From a checkpoint of a small encoder-decoder audio transcriber: encoder activation silu.
Rows from block 2 of the text decoder of a small encoder-decoder audio transcriber, named by matrix and row number. Rows with one number belong to one neuron. Each number is 128 + 32 x the weight over its row's rms, rounded and kept within 0 to 255. All counts start at 0.
After each neuron's rows are labels from the 100 texts, of 14976, where the neuron reaches its highest value: "tokens" is the input token at the peak. Only what is clearly more common there than usual is listed. The data: read English sentences (LibriTTS-R). In brackets: how many of the 100, against the usual share in percent.
# fc1: MLP up (decoder.blocks.2.mlp.fc1.weight, 768x192), inputs 117-155
# fc2: MLP down (decoder.blocks.2.mlp.fc2.weight, 192x768, transposed), outputs 117-155

fc1.66 [102 127 114  89 130 181 123 112 129 128 160 118 176 110 115  74 107 186 144 150 124 159 149 161 117 108 115 153 167 109 115 109 106  97  99 108 140 111  98]
fc2.66 [142 129 107 162 106 153 144 119 148  76 162 137 224 137 121  90 118 110  89 134 115  92 172 174 156 130 144  60 121 116 141 178 148 107 137  78  95 163 140]
tokens: "wish" (8 vs 0)

fc1.351 [130 117 157 138 138 169 124 116  85 102 114 187 126 148 206 149 125 158 161 131 116 187 131 182  78 118 128  90 144  56  96 150 139  97  79 165 156  95 103]
fc2.351 [164 137 147 114 103 131  91  95  97 141 137 149 140 152 149  92  92 123  76 127 104 180 103 110  95  81 144 144 121 172  56  97 141 189 145 133  78 154 117]
tokens: "more" (51 vs 0.2); "her" (10 vs 0.6); "better" (7 vs 0.1)

fc1.526 [ 78 176 137 119 118 130 131 103 174 161 160 194  97 114 132  64  95 200 139 120 154 155 133 161 149 117 118 121 131  80 161 136 127 160 154  71 160 140  85]
fc2.526 [138 119  92 110 147 172 102 106 120 149 126  93 141 157 136 227  82 104 123 120 150 121 136  80 140 118 165  74 163  99 118 113  80 164 142 128 106 110 200]
tokens: "me" (18 vs 0.4); "us" (13 vs 0.1); "always" (11 vs 0.1); "i" (9 vs 1.8)

fc1.161 [ 83 135 188  61 126 124 142 188 148 155 107 142 102 140 125 177 146  88 105  83 115 141 153 115  80 122 108  94 169 146  96 148 127 137 145 117 139 143  97]
fc2.161 [127 132 171  91 111 136  94 130  99  95 176 111 102  94 137 148  80 182 156 111  70  82  97 150 116 203 134 124 155 131 121  99 142 117 148 173 111 159 106]
tokens: "<end>" (21 vs 6.7)

fc1.464 [112  90 160 155 110 144 143 142  46 147  92 132 158 171  85 163  83 167 132 125 141 116 125 160 138  95 132 101  54 130 127 173 138 104 127 134  96 117 136]
fc2.464 [186 142 190 125  98 153 129  69 119 159  99 139 133 125  65  69 101  76  82 157 139 131 138  63 116  98 167 135  56 111 108  83 145 137 150 133 138 163 140]
tokens: "is" (13 vs 0.8); "said" (11 vs 0.7); "asked" (9 vs 0.1); "but" (8 vs 0.6)

fc1.283 [ 85  94 147  35 141  99 119  84 114  75 156 159  95 155 111 114 144 124  82 165 142 142 124 137 112  92 135 120 150 141 202 135 161  80 167 114 118 120 131]
fc2.283 [135  85 131 115 180 137 140 135  72 114 158 135 107 193 129 129 174 171 107 168 122 145 155 155 160 126 178  63 141 112 117 134 166 127  87 139  77 112 155]
tokens: "it" (99 vs 1.2)

fc1.509 [110 130 120 105  99  82 117 149  79 190 128 135 127 117 139 112 160 122 120 125 128  97 155 116 157 113  78  78  91 139 172  78 187 131 116  99 105 161 142]
fc2.509 [181 124 104 117 154 141 152 136 126 119 102 145 120  91 126  30  98 150 170 117 154 120 132 124  80 142 115 111  81 136  91 115 150 116 169 122 103 141 116]
tokens: "<end>" (23 vs 6.7); "against" (13 vs 0)

fc1.677 [119 187 191  93  82 121 195 102 101 137  77 228 161 173 122 155 135 146 119 160 133 163 162 129 189 144 140 111  76 115 180 102 128 115 186 140  78 133 152]
fc2.677 [125 144 139 120 178 143 107 125 145 128 111 178 157 102 141 129 125 214 115 113 132 104 115 155 168 123 186 104 131  89 123 132 122 149 136 119 119 112  45]
tokens: "<end>" (51 vs 6.7)

fc1.85 [158 161 156 145 136 146 144 170 115 166 113 150 144 140 114 103 137 142 144 121 181 126 172 196 195 126  88 122 151 110 157 150 138  75 127 115 156 101 147]
fc2.85 [130 109 201  75 110  84 137 121  72  90 128 141 101 118 143 200 136 112 150 137  76 120 128 173  87 144 129 108  84 147 165 141  91  64  88 122 103 104 169]
tokens: "wish" (21 vs 0); "just" (18 vs 0.1); "looked" (16 vs 0.1)

fc1.180 [128 119 138 135 130 179 145 120 146 135 117 119  80  87 100 100 115 136 133 125 136 110  77 165 136  90  87 191 175 152 130 128  85 124 136  90 120 104  95]
fc2.180 [127 100 111 109 106  85 119 155 100 127 105 133 135 204 115 170 182  91  94 125 117 102 255 151 150 137 139  86 152  86 165 141 206 175 156 141 130 107  90]
tokens: "not" (15 vs 0.7)

fc1.98 [128 140 108  90 173 144 122 145 150 163 145 130  71 145 130 152 169 140 110 129 222 134  93 154 122  78  94 131 187 101  92  84 147 100 124 113 175 153 148]
fc2.98 [157  82 127 157 125 117 132 101 131 117 121 165 115 114 141 118 138 128 141 162 127 113 134 127 198 144 173 103 154 114 112 116  90 139 107 159 128 102 113]
tokens: "her" (28 vs 0.6); "me" (25 vs 0.4); "dear" (12 vs 0.1); "him" (11 vs 0.4)

fc1.33 [113  85 149 138 197 183 147 113 169 115 131 161  82 150 125 132 165 154 127  91 147 127 121 150 195  82  88 121 134 137 103 154 169  75  73 117 119 135 106]
fc2.33 [176 107  98 143 121 107 123 167 174 137 134 127 120 119 156  89  82 118 129  70 123 106 179 149 190 140 154  91 124  48 113 177  98 133  78 176 108 113  99]
tokens: "wish" (14 vs 0)

fc1.149 [ 80 139  92 142 173 168 172 138 170 164 146 105 127 172 115  95 147 115 141 138 119 166 136 101 156  93  80  65 145 107 182 133 150 160 110 103 203 124 134]
fc2.149 [106  85 145 127 114 129  55 129 108 139 145 110 116 150 143 156 135 126 142 104 156  73 123 139  93  97 157 105 138  82 158 151 173 143 164 148 148  48 162]
tokens: "what" (18 vs 0.3); "why" (10 vs 0.1)

fc1.588 [ 98 181 134  72 112  70 105 122  92  55 128 184 121 133  92 162 106 146 127 126 176 148 130 152 171 136 102 137 144 113 156 135 131 106 138 112 128 148 127]
fc2.588 [132 167 182 115 124 175 151  42 124 101 125 122 106  92 109 168 131 141 133  86 149 109 117 163 154 132 103 101 147 146 121 151 118  98 130 131 103 184 126]
tokens: "know" (62 vs 0.2); "remember" (14 vs 0)

fc1.487 [114 126 144  65 172 104 134  81 108 107 109 157 122 133 149  99 139 114  92 158 134 131 160 131 133  81 144 149 170 163 105 134 195  90 172 100 203  72 118]
fc2.487 [164  85 136  86 163 150 162 159  87  99  95  80 143 175 122  97 179  56  82 164  87 127 210 111 151 116 122 111 152 151 152 157 139 112 112 132 127 126 134]
tokens: "not" (60 vs 0.7)

fc1.245 [118 172 106 102  75 116 148 153 130 167 129 115 169 125 137 146 150 159 148 145  90 165 133 146 117 137 138 147 106 146 101 100 146 187  91  96 113 155 136]
fc2.245 [170 144 149 101 122 144 145 137 125 143 138 150 157 117 101  98 103 122  97 143 144 127 168 143  75  58  91 118 142 146 149 188 133 199 106  77 113 160 164]
tokens: "as" (32 vs 0.6); "how" (17 vs 0.1); "a" (9 vs 1.8); "so" (7 vs 0.3)

fc1.309 [ 56 187 138 135  97 163 114  74 165 147 108 146  96 165  73 114 200 142 145 114 153 154  96 161 146 107 157 188 182  96 188  95 125 171  95 102 188 152  77]
fc2.309 [ 90  71 144 147 123 127 134 125 133 167 159  86 136  71 102 125 178  94 104 175 206 131 133 149 111 120 220 111 207 120 121 147 142 159 111 142 145 111 126]
tokens: "me" (42 vs 0.4); "you" (33 vs 1.2); "mean" (13 vs 0)

fc1.539 [121 180 132 109 112 150 164 164 110 163 118 169 182 130 100 139 166 159 113 138 179 154 137 125 131 120 118 152  80 143 109 127 128 123 149 111 131 112 143]
fc2.539 [118 108 111 225  49 206 117  81 121 114 125 127 141 176 161 121 176 103 141 139  68 100 105 110 127 130 175 154  94 119 114 133 131 162  61 126 173  66 149]
tokens: "<end>" (26 vs 6.7)

fc1.659 [135 107 160  21 180 136 146  89  81  89 168 107 132 146 146 120 139 135  89 148 139 130 149 134 100  92 147 101 137 136 113 150 145  87 143  99 132 183 116]
fc2.659 [189 132 152 131 158 172 105 193  56 137 103 124 117 119 147 128 151  80 108 163 125 149 134 149 145 120 132  45 112 125 157 113 164 217  87 174 169  93 128]
tokens: "as" (69 vs 0.6); "that" (16 vs 1)

fc1.665 [ 35  86 125 119  86 121 207 221  95 140 129 121  67 145  57 128 178 128 201 120 102 144 124 139 178 121 145 145 135  91 159 120 191 109 148 126 107 181 131]
fc2.665 [110 111 163 122 114  80 210  70 173 118 155 154 108 120 114 172 101 136 149 115 134 114 102 178 110 125 131 102 130 112 113 152 185 104  92  71 117 121  83]
tokens: "answered" (13 vs 0.1); "replied" (9 vs 0.1); "began" (7 vs 0)

fc1.218 [108 181 156  77 127 152 108  83 102 115 116 179 132 138  92 130 200 145 104 151 188 146 133 123 139  83 103 104 133 145 161  81 136 109  78  91 158  86  92]
fc2.218 [168 122 142 133 121 170 153  76 138 172 115 124 168 132 157 101 104 155 138 106  65  94 111 201 193 171 184 136 104 127 150 110 100 157 117 142 130 121 162]
tokens: "<end>" (64 vs 6.7); "home" (9 vs 0)

fc1.349 [135 220 104 101 126 106  94 158 146 145 145 119 152 163 149 100 138 166  93 186 140 121 137 150 141 136 142 195 129 146 208  41 125 152 170 146 141 150 148]
fc2.349 [153 179 145 110 139 107 138 148 140 184  77  83 189  85  99  98 134 149 130 135 126 108 103  92 161 138 194 165 122 154 197  85 121 116 205 101 122 151 119]
tokens: "my" (13 vs 0.5); "the" (10 vs 4.7)

fc1.640 [ 81 131  69 111  73 210 128 139 128 110 109 105 117 113 116 171 148 171 149  86 205 103 110 125 160  81  84 142 163 102  99 131 154 139  74 113 182 151  94]
fc2.640 [185  87 115 174 142 198 138  60 119 162 107 110 129 118 118 183 180  75 127  87 151 116 131 158 107 102 147 123 153  84 102 147 138 175 103 117 177 153 113]
tokens: "my" (29 vs 0.5); "poor" (28 vs 0.1); "more" (22 vs 0.2); "are" (7 vs 0.3)

fc1.59 [ 86 123 134  94 107 109 194 166 141 160 101 119 130 138 105 102 123 113 124 126 114 209 104 149 113  46 110 165 123 114 134 134 179 120 113  97 118 108 123]
fc2.59 [138  82  95 169 182 103 189 158 148 109 130 163 130  97 115 102 162 160 117 183 115 198 151 120 121  93 106  98 140 116 134 179 132 119 130  93 108 110 162]
tokens: "me" (28 vs 0.4); "any" (8 vs 0.1)

fc1.531 [123 113 182 174 105 113 129 189 147  97 159 123 175 122 128 167 177 103 136 164 160 105 113  82 139 152 155 143 109 141 174 117 178 149 108 151 154 179 121]
fc2.531 [ 66 169 144  71 142 162 101 126  87 174 125  89 135 104 139 125 152 107 110 114 144  74 142 175 110 131 116 110 165  76 154 114 143 164 129 141 151  85 185]
tokens: "know" (32 vs 0.2)

fc1.619 [113 136 169 117 112 110 121 152  89 194 158 122 133 110 154 143 162  96  88 158 133 116 141 112 119 125 127 175 107 151 150 103 150 117 107  95 139  89 121]
fc2.619 [153 135 117 167 169 165  98 131 100 155 116 102 115 119 151  76 147 111  85 163 159 153 159 129  72  81 135  93  83 150 124  63 170 184 143  69 131 147 108]
tokens: "not" (16 vs 0.7); "only" (16 vs 0.1); "be" (13 vs 0.6); "me" (8 vs 0.4)

fc1.418 [100 134 113 133 134 173 150  57 178 116 135 133 118 145 104 170  87 123 140 155  72 141 151 137 186 108 117 122 204 107 116 145 141 109  97 121 146  74 133]
fc2.418 [162 117 154 156 131  93 132 151 123 141 171 101  86 137 115 129 154 103 141 103  96 108 180 101 143 144 180  79 117 121  72 128 149 131  94 132  85 124 146]
tokens: "now" (10 vs 0.2)

fc1.449 [ 89 186 152 117 180 133 133 166 164 160 108 114 117 137 144 137 187 158 128 134 186 213  98 131 133  93 134 150 137 115 121 115 135 143 135 104 185  70 123]
fc2.449 [153 129 107 121 141 103 194 111 168 119 121 135  94 115 106 155 113  97 145 163  67 107  88 136 162 145 143 147  77 104 101 129 104 148 170 133 105 108 173]
tokens: "in" (83 vs 1.2); "me" (9 vs 0.4); "made" (8 vs 0.1)

fc1.217 [137 150 130 138 189 139 128 132  96 157 161 154 104 124 164 130 109 179 172 199 192 152 125  72 109 120 140 168  74 156 114  79 147  97  63 115 161 117 136]
fc2.217 [129  94 146 172 132 215 122 110 132 104 189 155 129 173 190 147 110 120 137 117 157 160  93 138 142  73 149 129 125 148 125 147 166 143  62  60  98 114 122]
tokens: "more" (31 vs 0.2); "by" (12 vs 0.2); "right" (8 vs 0.1)

fc1.215 [ 54 153 111 115  88 145 168  65 178 133 146 152 153  92 119 124 143 176  86 160 110 169 155 151 120  82 123 116 125 135 170  49 142 146 137 168 133 110 110]
fc2.215 [144 101 109 143  75 136 139 147  75 149 137 154 118 162  87  70 133  63 116 146 115 121 152 168  80 146 153  78 136 163 175 124 115  99 213 145 131 150 129]
tokens: "now" (36 vs 0.2); "man" (12 vs 0.2)

fc1.106 [118 120 136  92 119 171 141 140 126 124 127 178 120 146 138 145 123 119  94 130 147 100 147 110 167 128  87 120 146  86 174 154 144  91 138 144 138 180 153]
fc2.106 [146 182 167 162 159 117 131  85 174 129 143  82 141 129 167  92 128 136 127 116  98 144 188 111  98 177 155 117 132 109 158 111 137 107 146 147 110 157 136]
tokens: "know" (7 vs 0.2)

fc1.162 [105 121 116 108  88 107 179 203  88 151 126 135 133 107 161 120 142 201 114 154 159 100 116 135 117 131 158 125 113 107 158  85 184 180 172 136 129 114 150]
fc2.162 [207 116 142  83 160 122 149 145 122 130 132 156 151  99 133 157 116 129  91 134 135  83 144 141 106  56 140 118 149 106 112 157 123 154 127 139 177 134  66]
tokens: "the" (96 vs 4.7)

fc1.81 [ 80 115 142  70 181 122 136 105 112 111 160 141 121 162 174 133 161 159  94 137 168 134 126 101 131 117 132 147 152  92 146 125 154  99 154  96 159 104 127]
fc2.81 [148  87 151 150 141 121 134 163 172 129 124  69 127 125 104 134 100  68 145 114 202  93 145 137 150 128  96  97 170  99 175 127 106 108  69 134 143 146 120]
tokens: "me" (64 vs 0.4); "him" (9 vs 0.4)

fc1.511 [ 79 134 136 160 122 144  94 161  91  93 130  73 143 155 145 110 175 132 118 161 207 157 169 119 139 127 119 132 172 109 111 109 141 143 123  89 162 135  22]
fc2.511 [119 114 125 176 131 143 107 137 116 149 118  91 169 122 121  91 149 195 141 162 152 128  88 194  35 124 160 134  99 156 107 101  89 121 151 126  98 129 181]
tokens: "saw" (9 vs 0.1); "say" (7 vs 0.1); "all" (7 vs 0.4)

fc1.340 [120 153 113 172  97 182 155 163 188 204 133 112 133 125  90  93  91 165 108 106 125 185 142 180 131 107  98 136 155 108 124 128 174 197  88 113 144 116  57]
fc2.340 [ 95 132 130 200  67 116  82 119 137  89 150 145 107 134  90 184 128 104 171  75 144 132  81 157 123 136 193 133 193 105  86 176  97  90 106 119 135 165 128]
tokens: "is" (31 vs 0.8); "way" (25 vs 0.1); "me" (12 vs 0.4); "away" (8 vs 0.1)

fc1.658 [ 66 115 111  50 133 117 151 112 123 140 179 129 153 120 124 123 141 133 106 168 137 120 130 126 115 123 116  53 143 129 185 160 128  96 138 134 111 171 141]
fc2.658 [157 172 138 111 129 125 139 123 124 201 157  89 143 117 162 124 111 138 121 101 172  70 131 127 101 183 106 135 129  83  98 109 161 129 152 142 178 173 148]
tokens: "know" (35 vs 0.2); "say" (29 vs 0.1); "tell" (20 vs 0.1)

fc1.437 [142 117 137 116 107 120 139 133 118  73  67 134 140 140 166 110 133 142 101  89 111 172 195 151 146 121  94  76 208  72 135 119 132 114 182 102 127 172  89]
fc2.437 [ 82 110  93 152 153 152 199  95 101 153 167  88 115  93 130 108 143  85 117 142 132 128  41 113 136 132 178 174 123 170 109 130 124  57  96  90 146 113 193]
tokens: "<end>" (23 vs 6.7); "'" (8 vs 0.7)

fc1.127 [141 128 143 124  85 155  96 112 151 152  91  82 117 107 153 139 167 131 142  61 151  83 124 197 143 127 122 175 136  40 124 109 135 194 114 115 188 147  85]
fc2.127 [147 124 110 135 116 120 156 122 116 212 147  97 147 104 123  97  93 123 143 147 184  62 173 102 129 100 186 200 106  87  91 146 163 173 137 180 146 139 114]
tokens: "my" (78 vs 0.5); "own" (12 vs 0.1); "an" (9 vs 0.2)

fc1.731 [100 189 121 123  86 142 107  87 124 126 147  87  75 152 120  92 116 159 136 136 145 163 115 192 142 103 163 137 183  85 115 104 145  93  89  98 159 149  72]
fc2.731 [ 57 179 177 162 169 134 140  80 155 115 171  82 145 135 135  78 117 132 143 127 155 116 130 105 156  71 149 132 156 115 162 110 134 137 167 119 111 112  85]
tokens: "her" (81 vs 0.6)

fc1.247 [101 102 118  38 156 109 122 100 108 140 198 113 141 162 112 132 132 137  93 125 120 194 133 127 125 117 140 124 111  83 135 160 129  80  88  76 157 113  82]
fc2.247 [184  70 167 117 111 119 123 154 111 135  80 149 175 153 151 108 101 123 163 125 141 143 133 170 122  85 102  69  80 167 158 177 150  93 141 130  95 140 152]
tokens: "me" (53 vs 0.4); "him" (14 vs 0.4); "as" (9 vs 0.6); "her" (9 vs 0.6)

fc1.15 [132 100 129  46  98 177 119 170  58 194 144 153 128 129 149 102 191 164 109 113 181  75 132 183 113 146 115 154 107  91 189  98 174 143 138  76 125 106 108]
fc2.15 [157 178 139 127 103 138 174 117 132 139 146  99 149 160 139 119 120 113  55 163  91 160 136  74 158 111 119 146  83 148 157 146 133 159 154 136 126 139  75]
tokens: "almost" (17 vs 0); "myself" (10 vs 0); "always" (10 vs 0.1)

fc1.649 [ 66 134 127 109 133 139 127 108 106 185 172 120 148 160 131 135 117 162 131 105 118 149 142 163 138 138 153 182  99 128 140  88 181 121  91  50 132  80  83]
fc2.649 [174 113 139 150 134  82 120 156 132 123 157 126 147  84 123  87  89  70 107 134 153 112 127  82 157  62  98 105  99 117 114 179 145 159 159 104 141 182 151]
tokens: "me" (48 vs 0.4); "him" (17 vs 0.4)

fc1.650 [ 70 126  79 123 102  94 137  81  65 157 133 109 111 134 111 133 100 200 140  81 141 141 107 178 151  99 154 213 120 100  75  73 164 122 103 135 183 127 128]
fc2.650 [131 175 115 132 111 124 156 113  98 119 135 142 166  93 190  93 106 135 148 116 131  92 126 164 151  90 108 189 127  96 113 156 138 201 155  95 179 167  91]
tokens: "my" (44 vs 0.5); "her" (42 vs 0.6); "own" (10 vs 0.1)

fc1.457 [ 57 117 103 107  66  95 119 103 137 131 143 145 171 159  94 135 151 122 174 104 113  97 160 144 132 122 119 155 101 127 118 134 137 125 100  95 154 129 120]
fc2.457 [108 117 163 131 138 117  69 111 131 117 111 122 108 127 147 112 105  82 159 139 122 101 125 113  77  98 143  64 136 116 131 105  99  92 192 163 124  85 167]
tokens: "as" (56 vs 0.6); "but" (20 vs 0.6); "with" (18 vs 0.6)

fc1.451 [ 62 135 184 134 155 129 143 130  92 121  96 153  91 127 133  83 152 172 108  82 228 126 151  95 155  66 119 124 138 132 148 152 166 106 131 133 154 143 166]
fc2.451 [197 123 157  85 140  68  74 122  82  97 133  98 121  90 144 156 111 121 166 139 162  56 121 117 113 126 107 103 137 163 129 196  66 146 155 132 107 107 140]
tokens: "wish" (24 vs 0); "this" (16 vs 0.5); "us" (10 vs 0.1); "perhaps" (7 vs 0)

fc1.230 [118 165  86 116 136 202 158 141 115 157  88 166 135 122 120 115  83 208 153 146 109 129 102 156 175  79 121 110 159  86 196 132 165 225 150 136 127 189 119]
fc2.230 [107 173  81  92 139 144 151 182 164 151 117 126  98 142 101 128 150 112 154 127 170 134 110 133 158 215  99  46  72 151  99 144  86 128 148 153 128 194 152]
tokens: "the" (95 vs 4.7)

fc1.292 [107 134 186  93 211 111 130  87 115 146  76 133 126 138 126 146 131 146 101 110 188 141 164  93 144  53  86 129  99 144  85 120 110  90  78 120 108 143 184]
fc2.292 [163 160 158 183 153 127 225  95 147 172 125 113  81 100  87 114  88  93 156  80  85 171 101 124 127 130 205 178 167 133  87 129 123 161 162  70  88 111 128]
tokens: "what" (28 vs 0.3); "if" (26 vs 0.3); "as" (23 vs 0.6); "for" (14 vs 0.6)

fc1.306 [125 142 128  48 138 122 119 190  81 187 143 108 138  98  96 163 214 161 100  99 178 149 103 169 150 115 127 142 148 107 149 132 170 149  86 133 180 179 111]
fc2.306 [111 147  98 187  49 150 121 106 152 106 173 135 153 157 169  84 133 168 131 141  92 104 128 128  87 159  88 187 162 178 103  89 147 132  66 182 138 127 176]
tokens: "know" (17 vs 0.2); "than" (8 vs 0.1); "tell" (7 vs 0.1)

fc1.174 [ 89 141 175  71 144 116 147 106 145  82 155 189 106 123 113 149 156 168 114 102 174 113 155 155  73 126 176 119  94 138 103 119 113 132 134  85 152 151 138]
fc2.174 [153 169 180 145 106 107  90 118  90 152  86  67 132 131 151 174 124 122 128 169 140  87 135 164 113  93 169 154 107 139 115 131 100 155 117  96 150 185  81]
tokens: "as" (40 vs 0.6); "too" (16 vs 0.1); "always" (12 vs 0.1)

fc1.692 [126 120 112 128  87 111  82 154  92 122  91 178 100 147 171 154 145 154  63 126 104 150 104 176 121 121 110 129 100 171 145 113 118  91 139 136  86 120 110]
fc2.692 [155 148 134 172 120 123 133 166 143 131  92  75 112 169 144 107  68  73  62 153 171 154 140  67 163  93 134 120 197 167 150  58 167  99 182 159  98 157 168]
tokens: "it" (97 vs 1.2)

fc1.440 [ 95 135  93 120 161 203 118  93 119 182 100 108 128 110 116 144 149 168 113 156 141 136 144 157  81  73 166 187 133  90 133  57 164 112  94 128 186 136 147]
fc2.440 [130 178 121 179 138 123 129 162 129 192 156 111 111 146 126 148 140 149 178 128  87 114 152  90 105 156 198 149 121  83 113  86 173 122 167  99 144 144 115]
tokens: "her" (20 vs 0.6); "his" (19 vs 0.8); "'" (14 vs 0.7)

fc1.253 [108 100 161  95 114 193 118 115 141 138 141 165 135 137 141 130 172 164  84 135 171 141  95 118  99  99 119 151  99 101 146  82 168 115 141  95 132 163 106]
fc2.253 [ 91 110  88 190 154 114 105  72 158  88 138 105 171 119 123 145 152 106 100 156  92 132 171 166 128 145 161 156 161 134 133 108 108  75 124 133 142 128 154]
tokens: "me" (26 vs 0.4); "only" (13 vs 0.1)

fc1.497 [173 102 106 122 114 136 133 150 149 125 179 120 110  98 159 105 138 144 125 156  98 141 118 158 138 133 134 139 154 113 127 153 122  85  91 156 160 128 123]
fc2.497 [139 115  72 107 147 153 135 177 106 152 173  48 177  66 176 131  75  98  74 104 154  82  94 166 179  65  72 123 180  96 124 138 169 178  75 103 129 118  97]
tokens: "more" (11 vs 0.2); "rest" (7 vs 0)

fc1.393 [ 77 148  71 172 141 156 157 111 167 174  90 102 148 152 115  77 139 141 113 111 181 162 139 151 125  80 113 104 180  66 162 120 157 121 137 137 167  94  64]
fc2.393 [172 183 132 124 131 129 184 148 218 154 140 155 123 118 127  87 116 158 125  89  68 119  78 118 121  97 122 118 124 175 125 119 127 141 164 123 108 133 108]
tokens: "my" (35 vs 0.5); "her" (24 vs 0.6); "his" (23 vs 0.8); "your" (16 vs 0.2)

fc1.109 [165  66 100  81  95 159 125 110 111 184  76 161 155 112 143 155 158 159  87 151 104 195 136 105 107  70 106  86 111 117 103 119 131 122 144 109 159 147  85]
fc2.109 [189 152  80 184 141 175 156 136 105 125 114 117 233 156 110 133  81 160 110 123  98 151 182  50 121 106  94 118 119 189 141 145 141 169 104 110 104 175  97]
tokens: "dr" (18 vs 0); "mr" (14 vs 0.1); "doctor" (11 vs 0); "later" (10 vs 0)

fc1.635 [ 96 159 120 163  75 136 119 134 127 101 150 140 135 163 159  79 120 141 126 148 114 119  91 155 124  63 174 151 121  88 178 125 143 143  69 115 177 154  73]
fc2.635 [131 175 137 143 124 132 158 155 158 131  99 105 161 134 120 169 120 169 109 163 144 118 140 168 101  94 122 149 158 115 179  97  82 172 168 145 159 120 130]
tokens: "her" (50 vs 0.6); "his" (40 vs 0.8); "these" (8 vs 0.1)

fc1.460 [118 177 129 130 138 142 146 115 149 137 141 135 105 121 168 126 151 203 153  99 160 149 138 127 124 121 162 143 109 102 123 105  88 106 118 104 131 129 152]
fc2.460 [179 150 121 108 105 167 110 109 119 124 100 128 128 136 157 120 140 156 178 197 148  92  68 168 130  79 104 133 147 127 126 176 170 106 165 170 152 126 139]
tokens: "more" (13 vs 0.2); "much" (12 vs 0.1); "first" (11 vs 0.1)

fc1.378 [ 35 176 112  81 164 115 131  95 160 134 121 148 153 162  66 173 127 122 132 112 161  83 115 134 139 130  90 109 128 116 134  53 156 136 150 150 121 144 156]
fc2.378 [155 137 139  96 113  63 193 143 120 124 132 124  99 138  70 132 132  67 161 101  95 120 183 173 207 123  87 135 140  84 105  99 130 122 142 164 143 205 160]
tokens: "know" (17 vs 0.2); "more" (16 vs 0.2); "now" (15 vs 0.2); "well" (13 vs 0.2)

fc1.183 [ 82 108 153 129 126 140 150 118 152 153  89 167 134 188 181 159 123 134  70 105 135 164 121 132 190 112  78  49 155 105 151 131 125  92 114 149 146 112  42]
fc2.183 [ 86  93 116 181 109 128 137 119  89 135 128  88 103 136  98  91 171 127 108 121  87 114 101 142 180 120 157 134 171 151 152  93 164 110 124 149  68 139 133]
tokens: "more" (28 vs 0.2)

fc1.399 [146 121 134 114 177 145 143 139  99 181  98  90 130 143 110 142 183 131  87  72 161 100  94 130 124 125 137 113 115  56 155 150 116 150 117 127 171 132 117]
fc2.399 [ 99  94 104 153 152  76 111 138  92 107 127 138 136 173 126 148 141 151 109 163 147 135 169 156 112 182 107 184 161 163 122  94  59  58 125 163  80 114 174]
tokens: "the" (15 vs 4.7); "carry" (7 vs 0)

fc1.170 [ 61  99 178  21 112 114 152 118 107 137 143 161 184 171 133 138 142  87 111 116 172 104 155  61 123 120 121  72  83 158 112 126 193 100  84  64 139 159 100]
fc2.170 [125 126 167 149 122 123 106 155  94 142  98  90 151 161 169 107 135 125 157  98 108 181 165 150 139 121 145 105 110  94 122  72 110 102 134 122  99 134 140]
tokens: "as" (33 vs 0.6); "do" (31 vs 0.3); "know" (9 vs 0.2)

fc1.256 [156 204 114  72 107  95  98 150 104  61 108 134  89 136 152  84 111 146 109 161 138 117 111 165 160  93 122 144 155 112 150 118 127 146 140 122 110 161 100]
fc2.256 [ 76 158 130  99 117 154 161 124  91 173 130  57  78 230 121 102 144 117  91 112 142 105  52 154 180  99 178 114 121 119 202  98 153 113 115 135 130 119 142]
tokens: "her" (75 vs 0.6); "his" (19 vs 0.8)

fc1.388 [144 141 137  92 156 174 108 145  88 112 113 184 105 147 161 130 133 125  79 113 155 114  88  98 171 117 111 124 140 144  92  91 192 116 120 131 149 123 153]
fc2.388 [187 173 162 125 175 110 107  50 163 103 111 154 107 128 105 116 164 108  53 156 119 136 124  93 203  88 133 175 118 160 120 100  99 152 176 119 106 177 159]
tokens: "not" (21 vs 0.7)

fc1.8 [ 94  98 115 117 128  94 126 140  90 128 123 112 170 194 170 178 149 130 127 124 139 110 221  82 142 149 122 100 102 111 155 101 132 155 155 157 114 146 168]
fc2.8 [140 156 101 146 116 127 126 110 132  97  96 158  79  77  89 103 130 197 140 104 136 166  98 167 121 127 124 142 167 109 118 116  87 144 126 105 158 103  96]
tokens: "<end>" (57 vs 6.7)

fc1.566 [160 137  83 121  92 155 122 165 141 147  85 171 145 133 107 133 111 211 119 121 140 183 164 145 138 118  85 138 116 114  92 115 148 159 130  92 112 123 136]
fc2.566 [163 132 120 164 149 105  89  96 163  90 126 120 182 160 129 163  72 130 134 102 171 147 122 152  94 169 100 134 142 130  66 126  71  86  23 108 127 134 110]
tokens: "now" (33 vs 0.2); "sir" (28 vs 0.1)

fc1.97 [142 146  94 105  75  89 121 159 122 135  94 103  80 162 139  88 140 118 107 135  90 128 141 192 170  77 103 113 145 104 127  66 117 116  92  99 135 153 122]
fc2.97 [137 111 148  96 162 126  93 165  92 133 157  67 159 174 153 129 106 123 115 123 120  95 127 113 156  57  86 137 120 152 138 165 163  91 108 155 120  83 132]
tokens: "her" (32 vs 0.6); "ever" (13 vs 0.1)

fc1.550 [133 178 107 109 102 134 143  97 140 225 138 151 166 138 110 104 117 110  74 134 171  96 133 165 138 117  77 161 131 108 108 108 114 119 114 161 168 108  93]
fc2.550 [123 129 148 170 111 181  90 112 117  89 114  71 100  87 119 138 157 134 133 109 101 118 161 134  89 113 129 195 143 130  74 115 150 161 110 133 107 120 133]
tokens: "more" (14 vs 0.2); "your" (10 vs 0.2)